From a checkpoint of a small contrastive audio-text model: encoder norm groupnorm, text encoder norm layernorm.
Rows from block 3 of the text encoder of a small contrastive audio-text model, named by matrix and row number. Rows with one number belong to one neuron. Each number is 128 + 32 x the weight over its row's rms, rounded and kept within 0 to 255. All counts start at 0. Numbers have three digits each.
After each neuron's rows are labels from the 100 texts, of 14848, where the neuron reaches its highest value: "fires on" is the input token at the peak. Only what is clearly more common there than usual is listed. The data: short read English sentences (LibriTTS-R).
# fc1: MLP up (text_encoder.blocks.3.mlp.fc1.weight, 1024x256), inputs 172-255
# fc2: MLP down (text_encoder.blocks.3.mlp.fc2.weight, 256x1024, transposed), outputs 172-255

fc1.190:169132161129052131118120155164113130126138126069130086130155151160081108138111088115195129239144079126057160083115135070125117111166102100187139140117102092129130124108138145109113095130134077148242142130121112103131111104152108116122174106153119073133
fc2.190:142099143121140099169128180143114084192106086082123152122053139136129148126097224107146111070113097123156091044113113104078160118112123139085093141112106158171194109156154144148084112146098189149138124125147062161127120148171103090113119133125127144167
fires on: "<end>"

fc1.595:122068156184113155097082129074077138114167145145115159141063073082120148100121157121154147091175160129137109130114089161156119161127085099091178159106094168118098163121130106130113192133185174087093099078153161111086109127102081098153075119171133131088
fc2.595:114117111145160164110164082112159098175085111146149095103156082116173106134177137127092122165104152146147107192116181111142150166083092129172166112139111111131067079149134088169075143104104113149149134177125119093063091130134114051099130099125103131075
fires on: "to"

fc1.7:111117158176079172126132131097131131133095135117161133175084132157086144142115122146132103174095128072105130125137157061155128143140088149133110104136110089160116064178142104145101123114142063116166166132152132088088145167111115159134154125118181122153
fc2.7:123122092153127152147088135140170191150153146116195102145166110151132108080135127078121138194099136156116161144149130142108123127117099131213245145118144130065117129088099040165131121164139155133150135144096179122124092100123126092179106086154092117143
fires on: "is"; "this"

fc1.539:181169132107076150131105125127137136139160146109166152109107178161087117092109062100104148158116086065060113152142117098130173119158057094100054103106092085135141141105180159125129080116144124146207117084111175137141112130129050182125110125163144119197
fc2.539:093124153155134125162162113091147086071087134169087146173152112141143098132185112130090137085140182113157145129132123159052084085137154127174118210130115158104114095146119059124182152112166075094130167158109192121077125128127122088140108151141134119112
fires on: "what"; "why"; "you"; "will"

fc1.521:128149150138105132135099132167113155137110143058144126113115106096087183106120150154144169136084176073098158148131150130147091171171103095119077140134125142150100045192095139138103097127141137134183118102140104137095121123104085150124145126127136090117
fc2.521:161133100123096125097083131156110134126138044147183152091101143105109157119174136124135105228102093132129088192137125175095140109125111132131153155137124197023162148122129156158180174061132142178105122114114085139132119104104151096099098107136128136107
fires on: "i"

fc1.191:174170120157007162100124115166110161142108121088127127140096171165072143161084117155183162167115092109109082169080129118124186122141059116095040137129097129133186100130164189138141141104162089153192139114116094129113152104098100135101123134142157137164
fc2.191:111115165152162149157190128105145083099125137139065113149179094117146120152166142162124128073124160125125174105139153178126080123122149141128135174171150128148061075139097045127142117117153100109126184145098090116066128136133118143174167146123115114107
fires on: "it"; "is"; "he"

fc1.384:186157149078148120098102081098183151192136100100129108157070160085069196132052135136172159113141141098118131164133108069094155108152102136107122165120102096147173094134104169120106121118126158172168106145171122139124151091168075113108150103168085164168
fc2.384:123133095123181069090101096115119118067168128144124111143180082113144147129165109114134153126150205150140180201139131176106124126117175148153164193200145158083109091119103092137158136100131135088098100129123146107125116130099151248167127127100128171114
fires on: "not"

fc1.92:095142202137133110099089090150165139092118130045094121175124127123126122159122081132125169119080158102116179150150097137125131109132054130163098106142138122148078101171069125082140149099145105090126156103175160071088131141109119144178159095147123138137
fc2.92:176144117125153096074123113146099113143159101085159165081083179088140117137124158136133102176120144114134101199134143135148162135124120129057135090202134143142136111145174152149138161073079123182092072114192076128136127120110159143103135142127128164104
fires on: "what"; "the"

fc1.491:078112146113138129153164127149087123155061122147088071173153165163098137183106114117203123063072095114167132135170110102095115137119173089128085132150149122110134100193143098143127119095130131116122098105079166103141104187086087153108090150107110163121
fc2.491:148095163143084127122158163139219129127141136117072092153138114107164161111097150100173167117149153145139124182113152144112099133103132140141109068118138110084129159148114140150152163159128093125157090119096161143170148090119118016073098178142073085129
fires on: "<end>"

fc1.387:081121177120099132107118124127103151127100114042122154151127127071142137172081119116165148142121192068129145153122153122159146157134064135188078133163104091113103099148113152094142126127172123070155124085160176107094162113134095134161129090122174112110
fc2.387:161133090125154090094117124120105111134122081139156134084105137113128121164133149124132088178106090134147084187120155111136174133103137134063142092246113173098146154120181183165116172075114145163096080128161026134159159139129160147109111149113124160094
fires on: "the"; "was"; "at"

fc1.692:179100137101113079085156169146089066174161177156086169188135129130165148137141096154069108117165171155158084118139103080111182077135150086068112119103172100129121170177145178089160090102148099146131125130104089117119182087107135147089124113109170133177
fc2.692:108104147109101112127197147102094141139072165113126154084159092152132059161134134120159139175199119120116099156143114104142104127075137096112109156139159125137147121097168071069155118105152142076106102176093098075079144072123187073134101080145125114161
fires on: "i"

fc1.585:095120076127177140107155185087104098105165107122108184126137133192188160167098092093106140114167140098175189173103128124105140132127122104126070117106124113112101157178094147175157176156143170155086165150094098101187155124117115146086085142125133137112
fc2.585:132143185103068159135153117165098122134170117125081113157161169089090103146082119096162158129160137115086120136141091182078111160048138046145143128133136131114117153109132110130102068173141143179113181147173101134140176089058128120115102141136112168085
fires on: "was"

fc1.278:153165137104048110113103097128142127126072154105119138155114090110144095141095158175138167152137171083092144115129128092078116117125141146162083132151107078108133102165074147091112099133170103073107095092140158093111138167102091117109177086127182149141
fc2.278:157115119132156081095127142116113114124063125154127120121106130125141102127109149126134103136141117140131146159119145103199146169123136138092123053162128140153107143152158214094099124118108162110084076130210120159171172162119155207148131124113142154090
fires on: "is"; "was"

fc1.255:142137167163109083110153130078160091137166167092102183084096094104156113085131101088183095174117165100150128082169092153080092175140145150116088077147094093063184131189086155129111178159118119138142148126125148170144172134093158154110090152114087125099
fc2.255:143122116094137159169156137103161074143134172131068167160152129065138124164157128135197168112141114172114095148115143088116138097153137120128085114129097091092147137135118127104168153064134103179156145119105159100174102144162111000119102148105137095148
fires on: "she"

fc1.570:118161212107110119105076103114155102117117168095084123128142124115126113113116121163125188133088142079097145143140124132136100105137071160167083109128150079153088112128057106104135108100127078092117124100150227081083119132121086134188145134134169131103
fc2.570:156145132094177088098135117127090129173120064110146137065135142085144132161142164137154103138108149130134104204125144127161152151108115153054139098218125149115135122141158168152118160086102154160081083114153000126145146126128153116101123140145127149108
fires on: "the"; "he"

fc1.716:107127156094087139091108084123111102104106126043152121152102157096137125163139095095152142148055170046079158132137135105158142131178100129168090114175151098137078050160103103149122119094146112098153119104144130064057119173122076164183150108113133084130
fc2.716:153135112079126102088070113146112109121161085134146144081112139099125088139148144139119100224113095121153100220146126148070164109140129115131167093188137221075165168140172173096147184091106113153095089118149144128150118101113159110086076155128129159096
fires on: "what"

fc1.503:115154184145040183143099101138097149099126142087143152194091124118101127167103122178098122153096146092097134125155155071154115125143076156144108118119103149111129081199113130143138125107160102070144163114112144114104131136130108169108127092141183114117
fc2.503:105105131129129144127156124146102115129148094127142105135105101094124087113151180114045093159136151137142133133182149144150125136108138141100196100158201126106156081159188130125109145144119156145159125140194163159151115105141149146078108175160099119132
fires on: "is"; "wish"; "was"

fc1.353:147182090078066092151096107125155164157101129158092121111125181129182138080081111111120097086096118096081158173105129170096183121119120169156087115137115122124146102104138105084093125104071139136070162081177136108165116112082111163095082165068179155151
fc2.353:158151154154092117180147119179052082124147056112090155130146166101124082178101151134179094128169097176150153096133094135127113063092097129159168134096178103138138117093162145085115107128140091147180157159106091090154166111125150152158139082063104098186
fires on: "was"

fc1.100:120108095157073136126091128120145152156126140103107136125160102151137122114094115101217155191125116123062164130066160072180131161117108092127103103111073081131115177096090145116080143156138145119192144146109124140107131138111147141146180099132139106141
fc2.100:137101119103103113149145166145150165165130150120129137099135151111116126112140142124163130180106118154149101098102127146035151106120147124131135204102095119098146168118100133127147134129130165160136129129094160148144135142141111050115152147089109140163
fires on: "with"

fc1.747:095116206145124209136107143153111109089130135111123144157080128073081163139112134146077134134109134067121113106154125151171092109103116116154108157118174096173134099166109176138128098152183145114178183118138181105096149135127108138129135147100120079083
fc2.747:077133108149100137110121120114092097078125135181106153144149122152123093138123114138061086143147098170154107152130115158083130093127136133110178098119102191043154123148163154117167153096151132081117129135112204144134146126109169158123096123107154122080
fires on: "see"

fc1.55:104145163126081072139076120079119143184155091180132104157055168178093157104127074128153153131105171052111167172131090153153147158136145168063113063150097141071118128142144123101156130130159167112155075102124196151123114162163088126078165142081147118158
fc2.55:187085121121168082108128174121140143133150136173073155129098100146135085128157136120148093117157077121080116074158117137135139139155088090109102115093199162145155136174141174093194163163106149162127110176131137125120082134174163081123135186113144089190
fires on: "as"

fc1.454:148142187114108097095076075163164151104139147070094068143171140087097096108090153182167144149067184105119180107114119134114132116163072114162140115113118129139099147174054118138156100143114133100148110114113168090111121113132112108169155132129124101141
fc2.454:141139151115170089092126120124091111147120108100135126095087124101140137154108115121130111129125177109124139178124122124209147132111101127057130046195147152133121101131166168143156133062088128123101075111173071121134144142139169209161082126115120138087
fires on: "but"; "the"; "and"

fc1.397:125136137178081162096115138106084128154122162098165119144142153171145050146115075124118108151115130118062123094130122076170103114109146115167102089109134105173133075119157126097122140121152051097153126131144170115136101119098141242131158110100148102108
fc2.397:119132089074125123126020136169150152116141122109162086131131110128132095086127168096075161182097152118144140111118098168103144090123106150198196154063100133067168139101125113105138160155103202129121103109143253132136099144133138180163096094097114121114
fires on: "his"; "as"; "is"; "was"

fc1.311:129152150141098191119151096102151103095095130146134129140090132127138123167105160192145132121142134111144136124135158113086123104117138170178066120113111103161126130130124154085130113102136059093136143115159205069123112140141134165110111109095177160149
fc2.311:147126101146117102096119115119114115123107111167179114149129139178121128123089181094109112106147072127153120157127145100148152133110140134113185095182121154180148147101186147174079112140090212115105079132158024140132156119101178161113070112165130161100
fires on: "is"; "was"; "his"

fc1.594:179130076113147076136160170147127068120153150146110091102156174083084082139137110163138113167161118175096087117097096139121181163179091159112109168091146126136192177128109123159066145180108108096118169091155138140120114147095080108103152142169127138099
fc2.594:147122185110119170133143112108168107158134122154099139112125126065124140112137149126178131105153099169089105136106098115102127076133150099100104071125096115052161141137120153100131120090146105157152148151096179110164104152114092000138091147125145094153
fires on: "certainly"

fc1.620:161166131185081194113111122194189154093160133089095157185100132090110108150130110141114176154138060073100099157159139109132080113099077160181106152150147121161110153081062148108121077113165168154163145071108176075099114105115088115165146109114150117140
fc2.620:105117152166131123127175139135080102150114130134083143095130146123137098146105163147139096072133139102121108115118170140182110138098102150007121116139091121184117063151157161123134086084082142121121117109184070149078152171112141221111154109105152107079
fires on: "you"; "i"; "said"

fc1.445:092127146139062152119086090136156133131051140122107101136075101159133093143077112136138133137118152065086153109142098106117157094138116117173091073134084134123133063183166123112161121104167083072156155124164172113068119176109123156140141091115159093146
fc2.445:144138159134129155119120112166109150122156077118192116121098125102132118141131165087068106168121128089124075161141139143154146112075117154128219150156151122091191070134200164127140173137097186174142082119167098138144114099142149234098043170152116137116
fires on: "is"; "was"

fc1.349:085165151173109162155156085124135171151161160096155139159126145164139130087179088119099166084094094187103107182163144137091124123108086177154137075123205123135153116125082079098099166098118096137123081135127166084084080077181142151141185091160172149119
fc2.349:155116146156149161119130161132135161085164145143172103105172086149167130117077115139168139155174178139173153096099154138182149126100132083113190145138158091119184086119118108133178146171102156196155148093079119145128137164089069124108091161083140099101
fires on: "the"; "it"

fc1.662:136117168132086112131061099155166106085109184083138115145118104120127121145089133147117124100101183069083132134104106135171123120087098148169088101151150112164135086139076086096156104133110115099154118089135202115072098160137147083180144071137165090112
fc2.662:156135142132145092115148126122088125181098086127149129092109140128137131145120145133135094140119127116118108158089160111203174137097110139029130086194130171117145100132202194149117144074076146142104073129189000139149157143129147215129093150121130133118
fires on: "was"; "the"

fc1.412:147123149106098189130124134153145168120116130103113131122092121093080151138133133134116152129117093051127121107126153126118139142084107114138143132119093061171123158142080190119104115128171187109195141105130147132091150153150102111129169119088146083114
fc2.412:066129116140078159137107125121122099102133122192108138183146120174127022132149082119068106095138075131134109138140136140117095076139127128180140128069095162094134135133183132092139155131148142100140135144074243127164116126118130230134095134122133098098
fires on: "see"; "she"

fc1.275:098127207143086168126072139114105134149068124123093092159135120070138115140118115118065139080092182058109127156139100108128094119145072124202139081135100126095076088151103125097143121124163091113158105108157167128092124135141068168170136141118121141129
fc2.275:141138107102105082101086102121125134170115090131193136086143150117139099142155166118119110202091138116126099217106149107121172127102116169132168136210103153075157145142172163148126183104117176151104072137149106141175135128124174114098128135141134157123
fires on: "was"; "the"

fc1.406:130126159132125128111134083165139125072123156081118135165126121095073194157109184171135184123157126069107133119141144106125147171102092094134143157132104078159132156145047175127091136159132169117164163084139136139099117112149117091123161103142130111160
fc2.406:107130133105141121117060134133125152140141178116117105125164114124150055109140073097105147177099187142115153127115102160150131068119118132211194097084110133050104118105139087079196155098118129093130098132122255117131108148129146239200098111080113117106
fires on: "i"; "the"

fc1.356:140136137097081128131147106119111117154160104071150137112101124121111162151093102092109117102126198046139084116100151154176096159123083129166115082116149093181170115164143128133155095124126148132112133131172114132057125094104104184109117164145141120123
fc2.356:149116090094146085118076140127179126166144071142161140123129145119134160118136182115154116186125123141193098150127142104054169137104182139148152201135114138110157161146130130146123163126093204171092091131149095174159110123129147075113175154143115153139
fires on: "there"; "will"

fc1.56:181079158126114103115189082132075081078160145127102162076085128122101085167078138120101133080095168143150112085117157063147180115123147107135175114126103168116140122126142125088161164161153181162090098138179102149125083099111091116166170086129142088080
fc2.56:130147148149110126172100180094080162138133167119184130111075140131123130125091146154101162107130076109159114139136083159135175180143123130150130098100166124151179130112144123189122161069079089104162181128140114109125140093123055072108104167192164084191
fires on: "he"; "she"

fc1.235:088127134168093154131105133136147133070122223064102124188097098111128074156068098088101160163151147117108120140107115113140136116092104133228154094159113120114116137166120095097149115135150098069170141087139230082109100125140107160131130087082186112118
fc2.235:141144141100131099099119106131086152197140177101094109091137133104155019127100129100117124129136172127131121153104131116172165113080120114085156026174104109159139125105180170062132115107080134126138086145185136125147148137151162223125083133083114163107
fires on: "is"; "she"; "was"; "his"

fc1.164:115156154143076175135146120148111160100092126112147136178100133162079133149098160132074106130126122101115155143113137103134125143163072113129117096140093143138139089151159169157143095151176165103194169120159170146106126150109096144127114094129163111158
fc2.164:106135137144144151125118116160090136157170052131140140118155126109148101131172104095100121125127151116130104176143125163154097107111110174087182137145138142092137059127161120150172160078096185179113094113129132124130082121130163238123087146136108118106
fires on: "shall"

fc1.640:101117166085081122129134140111095128157106096096091171156111173087149087084100135144194161112160149128096169125128093156063178142147115109055120131134057086130143156206163171121136169079149089091113166146088158123150117115089149081133166096156106174173
fc2.640:173120164121106162180161131122190127157140122129095162128089147045119111154152101118179122090146083154109137141159133085100143142152129108058112135121060113103141177143103155126140116086156079182126128143111151115182143103139123000101127143120123112137
fires on: "she"

fc1.20:139119190129099147105109107168138154130138164051106141129097123087096124179107084165097155158085173065093108123099103081145139123079091131185091112131168110129147082175122158081130113102149097128173126112128194076112140144170137113114133144112154101159
fc2.20:138146118121097099090070109132115111120098091201132136125121138135128067128145172095104132165135107085190112146085151158165159085089116118205207093130116168105153155088165132108116187123100163122126106132155140130093148121103182102124086114124142161080
fires on: "you"; "he"; "to"

fc1.240:113139138170058096112174108148194117116136163134123175191118128181130101109068145110087142108128138107108131134112182059096115109081103139086043110111091116194140081160098152140115102119149130102131132135163175137098130155122135148093149153138161139163
fc2.240:155094137084152111168098171134148079170118137093106169119125151076135116123120175133125123094143148158125108109149095112079143136145164136071115106126139185135158131168109173071125115154086155167109118121197150143156121151142112071119165147137126136143
fires on: "so"

fc1.198:101107152151094143093095138145153103118075165116090129172090116161101143136135138158125167120130154058133167154099094103127101119132063179179075112132093081121129140166084126072145120138135148058150156137154207103070102179103084141142129083132147129100
fc2.198:143131132180133138117160129143090123170113074149152117138110121123122087160129165102116112111141123083143106152112137104167142117031111156093184101149143127131154081127210155140106148122085187147104088137162021150145150122138149224106091151138130138087
fires on: "was"; "is"

fc1.341:113160181142126120113082110140099100090139150091097132130104108100114155136150087159089127122121187059116122160175116145141088144126092130193133144176195094191097080158106109101128130127144103115161105093149147101039106146128084124151116109153129123104
fc2.341:175139111117149092087115118127124136148138121118162129065125169117131144131114171129137090198103121154139106189115142135124194154113139133030148093213116154104133147121159168160137151084093147162101089123170039140149150131116161130116151126113128179118
fires on: "the"; "he"

fc1.385:136137181119141147120118127133156100117105139103081093100146128096157117113087120136160170117074182056140146138130097137141123133131058132129104094094099073178099166160064136090134111114159118094124128125119181088086136137130088104164169072143125097086
fc2.385:166125147143168113106161133133070159174117079085144118100101122100143151128132113133150100130109137110096127139128131119215136140099086122042121084156160138131118079125157155150137137069087136172092105124159000132126141132142157193152111133120115121118
fires on: "i"; "but"

fc1.718:121139135107050119132103092152139195151159132057120105123100169150088113113083098106124127152137139095080148115154138080138116116116043081099045088085106132168174103166140129124121066138122129135177145078131163127156121095104062154116133096175110109194
fc2.718:115136170166164121139143127089156077077091146141097149147128116098145141127158099137083128102140176122135162173136115168100095096145141118122129155140122123075090111146112077131198146082147108108116158143115192112083132132096129082205097144135133106095
fires on: "how"; "i"

fc1.714:112145214141079097128123136145158131115105178118069130113148136136154123141084100121174125109081160098116132100087134114171116105118112155185110129091161089116094143112056100076137074102102089103112152084158189128108150110140108099183157133152135106142
fc2.714:162127142124169087108132134144090143182124049091153151100068129091162154137145135125124118141108126101139118169147126109185156138101101152050135074153143155121140094146167153161116149072092162163065090118154000135144148132123152147120100151140112142112
fires on: "the"; "but"

fc1.615:102187072091117163089098160164181110090078138141145129102085132144135074141091148142109134157066137145166158149162144079175150165139105166105178161155080146120121158141136172079105074169069115168097174079094102077149096084132070126122114173161169110153
fc2.615:137062107186154154181171130140146111126177108126174144104173102183137097099068085153118112111149111137093093077155102134153178127143143100205093155107128117123152087067089163142129107124118110187117129156108131154125135130120107227086140102092116210126
fires on: "to"

fc1.639:189119098113166167127154129145089116150114142152098095064109114108075088164075105149111174121189191152132153093171070120159143146086148130089154143091144175153088192131173136126157132075143094114167148167124136136154108129086116130086156112103091091176
fc2.639:129148166113096174224086112171104117145124110078136180099127171120107128091119192077113092145097091121130093066093132108114131154161130116102144123099144151170200125097113127148072120115143137140143146131092147116093149170116113027128083122170102078100
fires on: "i"

fc1.312:166124136088116100147089109164150104134109117079125108176079125098119142121101207161141197158163173049136137164099158108123153159118079084120114112115154133179152104188101173126126146142103118090195158065155147144081142103112074093113147134118171130151
fc2.312:133126115115154083121045157125126144156130135130128117110139133120158055099124107115116140170115212121161145144101102139141148110119146141170168114100116107084130118115142104116186146092090173124114092119181255146159125129128138225156146123102112141110
fires on: "not"; "you"

fc1.636:136162139108048124132106089130132169111150164135150161134094174166055152090106130120124169128146105092101150117148099112131123161179061102108048128099106127142158162144137197100118107169115128142179112089149157088129118137077126147096135093174192122187
fc2.636:079123163161163145157176115101135086097086109150073124140187082095140148156174123152120120089124183103141168138134139184126083122124141150148161189165132110095067063154086061126170156097159130095124167149109103109058133158123139132178140129103142119084
fires on: "i"; "of"; "you"

fc1.579:175155132091104149113118113120161145143070152112124097087151144142146163089121169148113171139119127119092113108121104113122144158155119089046126088127047025143113185115067167132156092109134173096139140107147146130079150120098102125141167109118136085107
fc2.579:137132148135157147105083133165063161128142083118090112152136093092144042136151089136121144140123126073102123115126144185235096095099081125201140096082191141111113093102129141059118172125096140152124099115145162127133113141164143251147096134105111107094
fires on: "but"

fc1.665:148099152109106136122079121150159126162096137086082099122143136096136105107132116168158146113057165080096187130162117098177101138172034104151096046123122104103082110132078129073137090150145125109115160114160136120097122119097070102137161073150118117122
fc2.665:136133145166174162092150125147079148116168071085186150123073142090148169141127106112123115151129124111118093158173122134209109112124091136121184105195162107128127102119152115186151155092107150164115106119143062121122091088137151144134076156155116122103
fires on: "but"; "and"

fc1.76:144096109153056171109098148156142212176111157126125126131128124103127193125106089104167146179075092078116165080121127089143159140083081147142135072089101085080142159097083147121152131083126191115173135118086098122122129124160117120190137085122144115112
fc2.76:158120145104093086165171152152129138219110117110125149087120144137123149128108155152229131121090113143112110070099138115054188113087103124077083153146076166147167140114120135146109105121113147155145123104105000104109153136134091024096130108107138152191
fires on: "<end>"

fc1.548:130109170131128124134069099109162117113120125097079096122149125087140111131117075158129147116120162109067205135138096110157091157135049105165035081107116092127098109174082130060140126111128121080146120091153160108065112138131106103176137074130145125156
fc2.548:153142116130178120061129123147107138151182081099191153094107166100151132142122148111125100165132102137138096205161130125151152144121129139092155102212150132128135126130174122187130166115101141175091069111164067128152111094130167112105120162148120165121
fires on: "i"; "but"

fc1.120:131131195126133150134099102148131118108120158077107147124134127120081175114108083117116169136101181038122104125092130118125124098111087136172078128121169132163124081191111141114151087144142080118171163123118127101105130131167101168156102175151138107151
fc2.120:160139091129150073063108127136131109140152095154164157107103192132145084129130151111137107169113145136168094182107140147105164119096140129094154124190117160112135136113188118153165161077099118202099059126185087142118139123102164126107112165122122177113
fires on: "you"; "to"

fc1.78:139112156129150125114136099108124148148077120061146080105164103121141184135127155162226167112079167127069183124133130131151099179154093100108094159109134076135116091195083167123136106104130131125141163121147073102059164128114086110137215098112137113143
fc2.78:179146141090064169111086096166075163128154042096123129085073119057110135158166120123123116203118072093076077151141124191178138102149076125139139105158167167079139142093131175118122160099122153173161143108104078087148115102131126141106072096117145118123
fires on: "the"

fc1.291:140122079136085147100107138146139127142093173108155126117133145158130088127113126108222115133133091105064172108104162030184129148108126123184115078083079078162129150096093163077064133158128143130165117127107133123124128133103148168149164089108160132126
fc2.291:127109112104092128153124162146145181146136150121151124111159132126114116108151144113120113210089107159154114102117142151018157107122146125153152217095103155068166157124119107140142157146150137161148133130092171148150121130128123092113150146093116138170
fires on: "with"

fc1.15:097121162122099120105111095123142128131148157092081110159121142096105140138103110115111144126121166070104142159102109113146081154094073118150112146173151124166145085184084104096122103142137111154121144086141149068035099160136124183132127122130143120097
fc2.15:171129103117145078082101131113135118135125111138159133084123162113129123133127164130141083184100102143153105182108153114124184144112162130066168092196108168110131165124173178154132167085096161150085078134168053152145164139115174128125140140108126181106
fires on: "he"; "the"; "to"

fc1.762:180167139086078166094080088173130116143151100053164102152096138101083175109083148168080127147116179061111081139110085134115142102094090139139105091142135103095186118161134187137116157112108125149153140137158113119134143098134111169115141165150121079114
fc2.762:116132083097153091114087152118161114137156123165164142125165141145145089124159148094143133180111172131164118161128145125043134116118167133179166185120087141079131139144135074133168160109133170150112083142131218139137101142124155133137151137123112161124
fires on: "not"; "now"

fc1.12:089132145140084137099160106160129139130136173076078128124091161109083106125101132176082157142139170044118119136110135103123124101119119172137104178123094103212099080165125160127129141117114097124173128122160151098058148162088127124107158143139170152103
fc2.12:181117113120145084105123144125147115146093133130164120107139145132119158123091184144153090118119098151115119138123147086166171180108126132025146081196130179131135156122138205150099099116097186141105100115174000151131174144114138119140148112137131143121
fires on: "is"; "was"; "this"

fc1.424:113089084185083095175102073127107152166135187100161069084139124107109152135095091069075118083091185101131133141070120139114071130154154098158125143113173092054147149146146128102100152135172154113176174142078174133168103103127157131140162132072130116116
fc2.424:142165165121137191121137129087182120144184141127118106132167172119142121152128145144173156152179113136134152139149082098095158107136101119132130128144168029116153093137129131176117153103095131143142092176136153144184178089138081111140122165153096142093
fires on: "as"; "this"

fc1.509:130117194143088184099115144139107098128081099119107144165122105126128120117104144113085190113092151007105110150147134097120120128094087121183107116100075120167107079184126120115129139099142142089128120091140201078080097143102124109162149109115153111152
fc2.509:151124133142125092129163124134101142180127079120179109091123133126125150148112178115134091125115096101138082167115146100164169135090101149068177121183130145121177101132198183172116152116093195157117099116157000147143166119135134181083099148149129139116
fires on: "was"; "is"; "as"

fc1.590:127132102060103097136097113151145182135118149112129093113138134119091155130098120137169160099088160099092137104077104082136164132172050118119127099107061094162122117129049192111148079159108215147185143100135108137104120119154121090152169053109168116148
fc2.590:124136119126134120075050118126102098073115100180139108141072126137157088142148094111072143121142207093120120166121121142187119101113125154191149127138160127081124115132170090085152186127121106118107102125139233116125123135161161255172037143085134129089
fires on: "it"

fc1.17:115114180164054196117134145139150116098105154125130103160107107102099151118127107128098120199061115115072159085086133057129154158097131148151091084094133125110104120164145130114149127138144113117170129127149140148116157155123110164187133144100101111138
fc2.17:123101103152135148164119175099123127117118117146166139159115109201116123113140090073097089107119117163141142081134127109069120134153167127162129147105159223090160098130197064167085144171134064114128140159113146142156120140143112179124094157179110119167
fires on: "<end>"

fc1.340:138149168102081174133089114164139171123096138089164101150133119169091138093127116148091162153105142096070167128128119107087130150130082102160080114104127144130148109168141140126153121146181156075163134118109143119137148136128090184118136072121161080163
fc2.340:119130149116148128117087119160102114123164061141130137149132118089128075128177155137097119135116161069121099168122154168146107098085113148108167148096152164102147071145165163121159192090097188171105091114142181147121104131128148222119084152126107107072
fires on: "shall"

fc1.38:188165147150011158094130097137137164169169109116151129117090151126057131162059096111128146171135072095084109157128105087103166139158037130095062142172120128147192115101146162158121133141152083172181129091140126078146118132084115128123149122129154132150
fc2.38:105121188150154147158172122116139095110119130121055111145159089112151103152176134174121140096109163106118160103129155186140084113114128134138126185157143116149067060141102054117136127121147101111139180146098100109038127137140108148162150142113118103118
fires on: "it"; "you"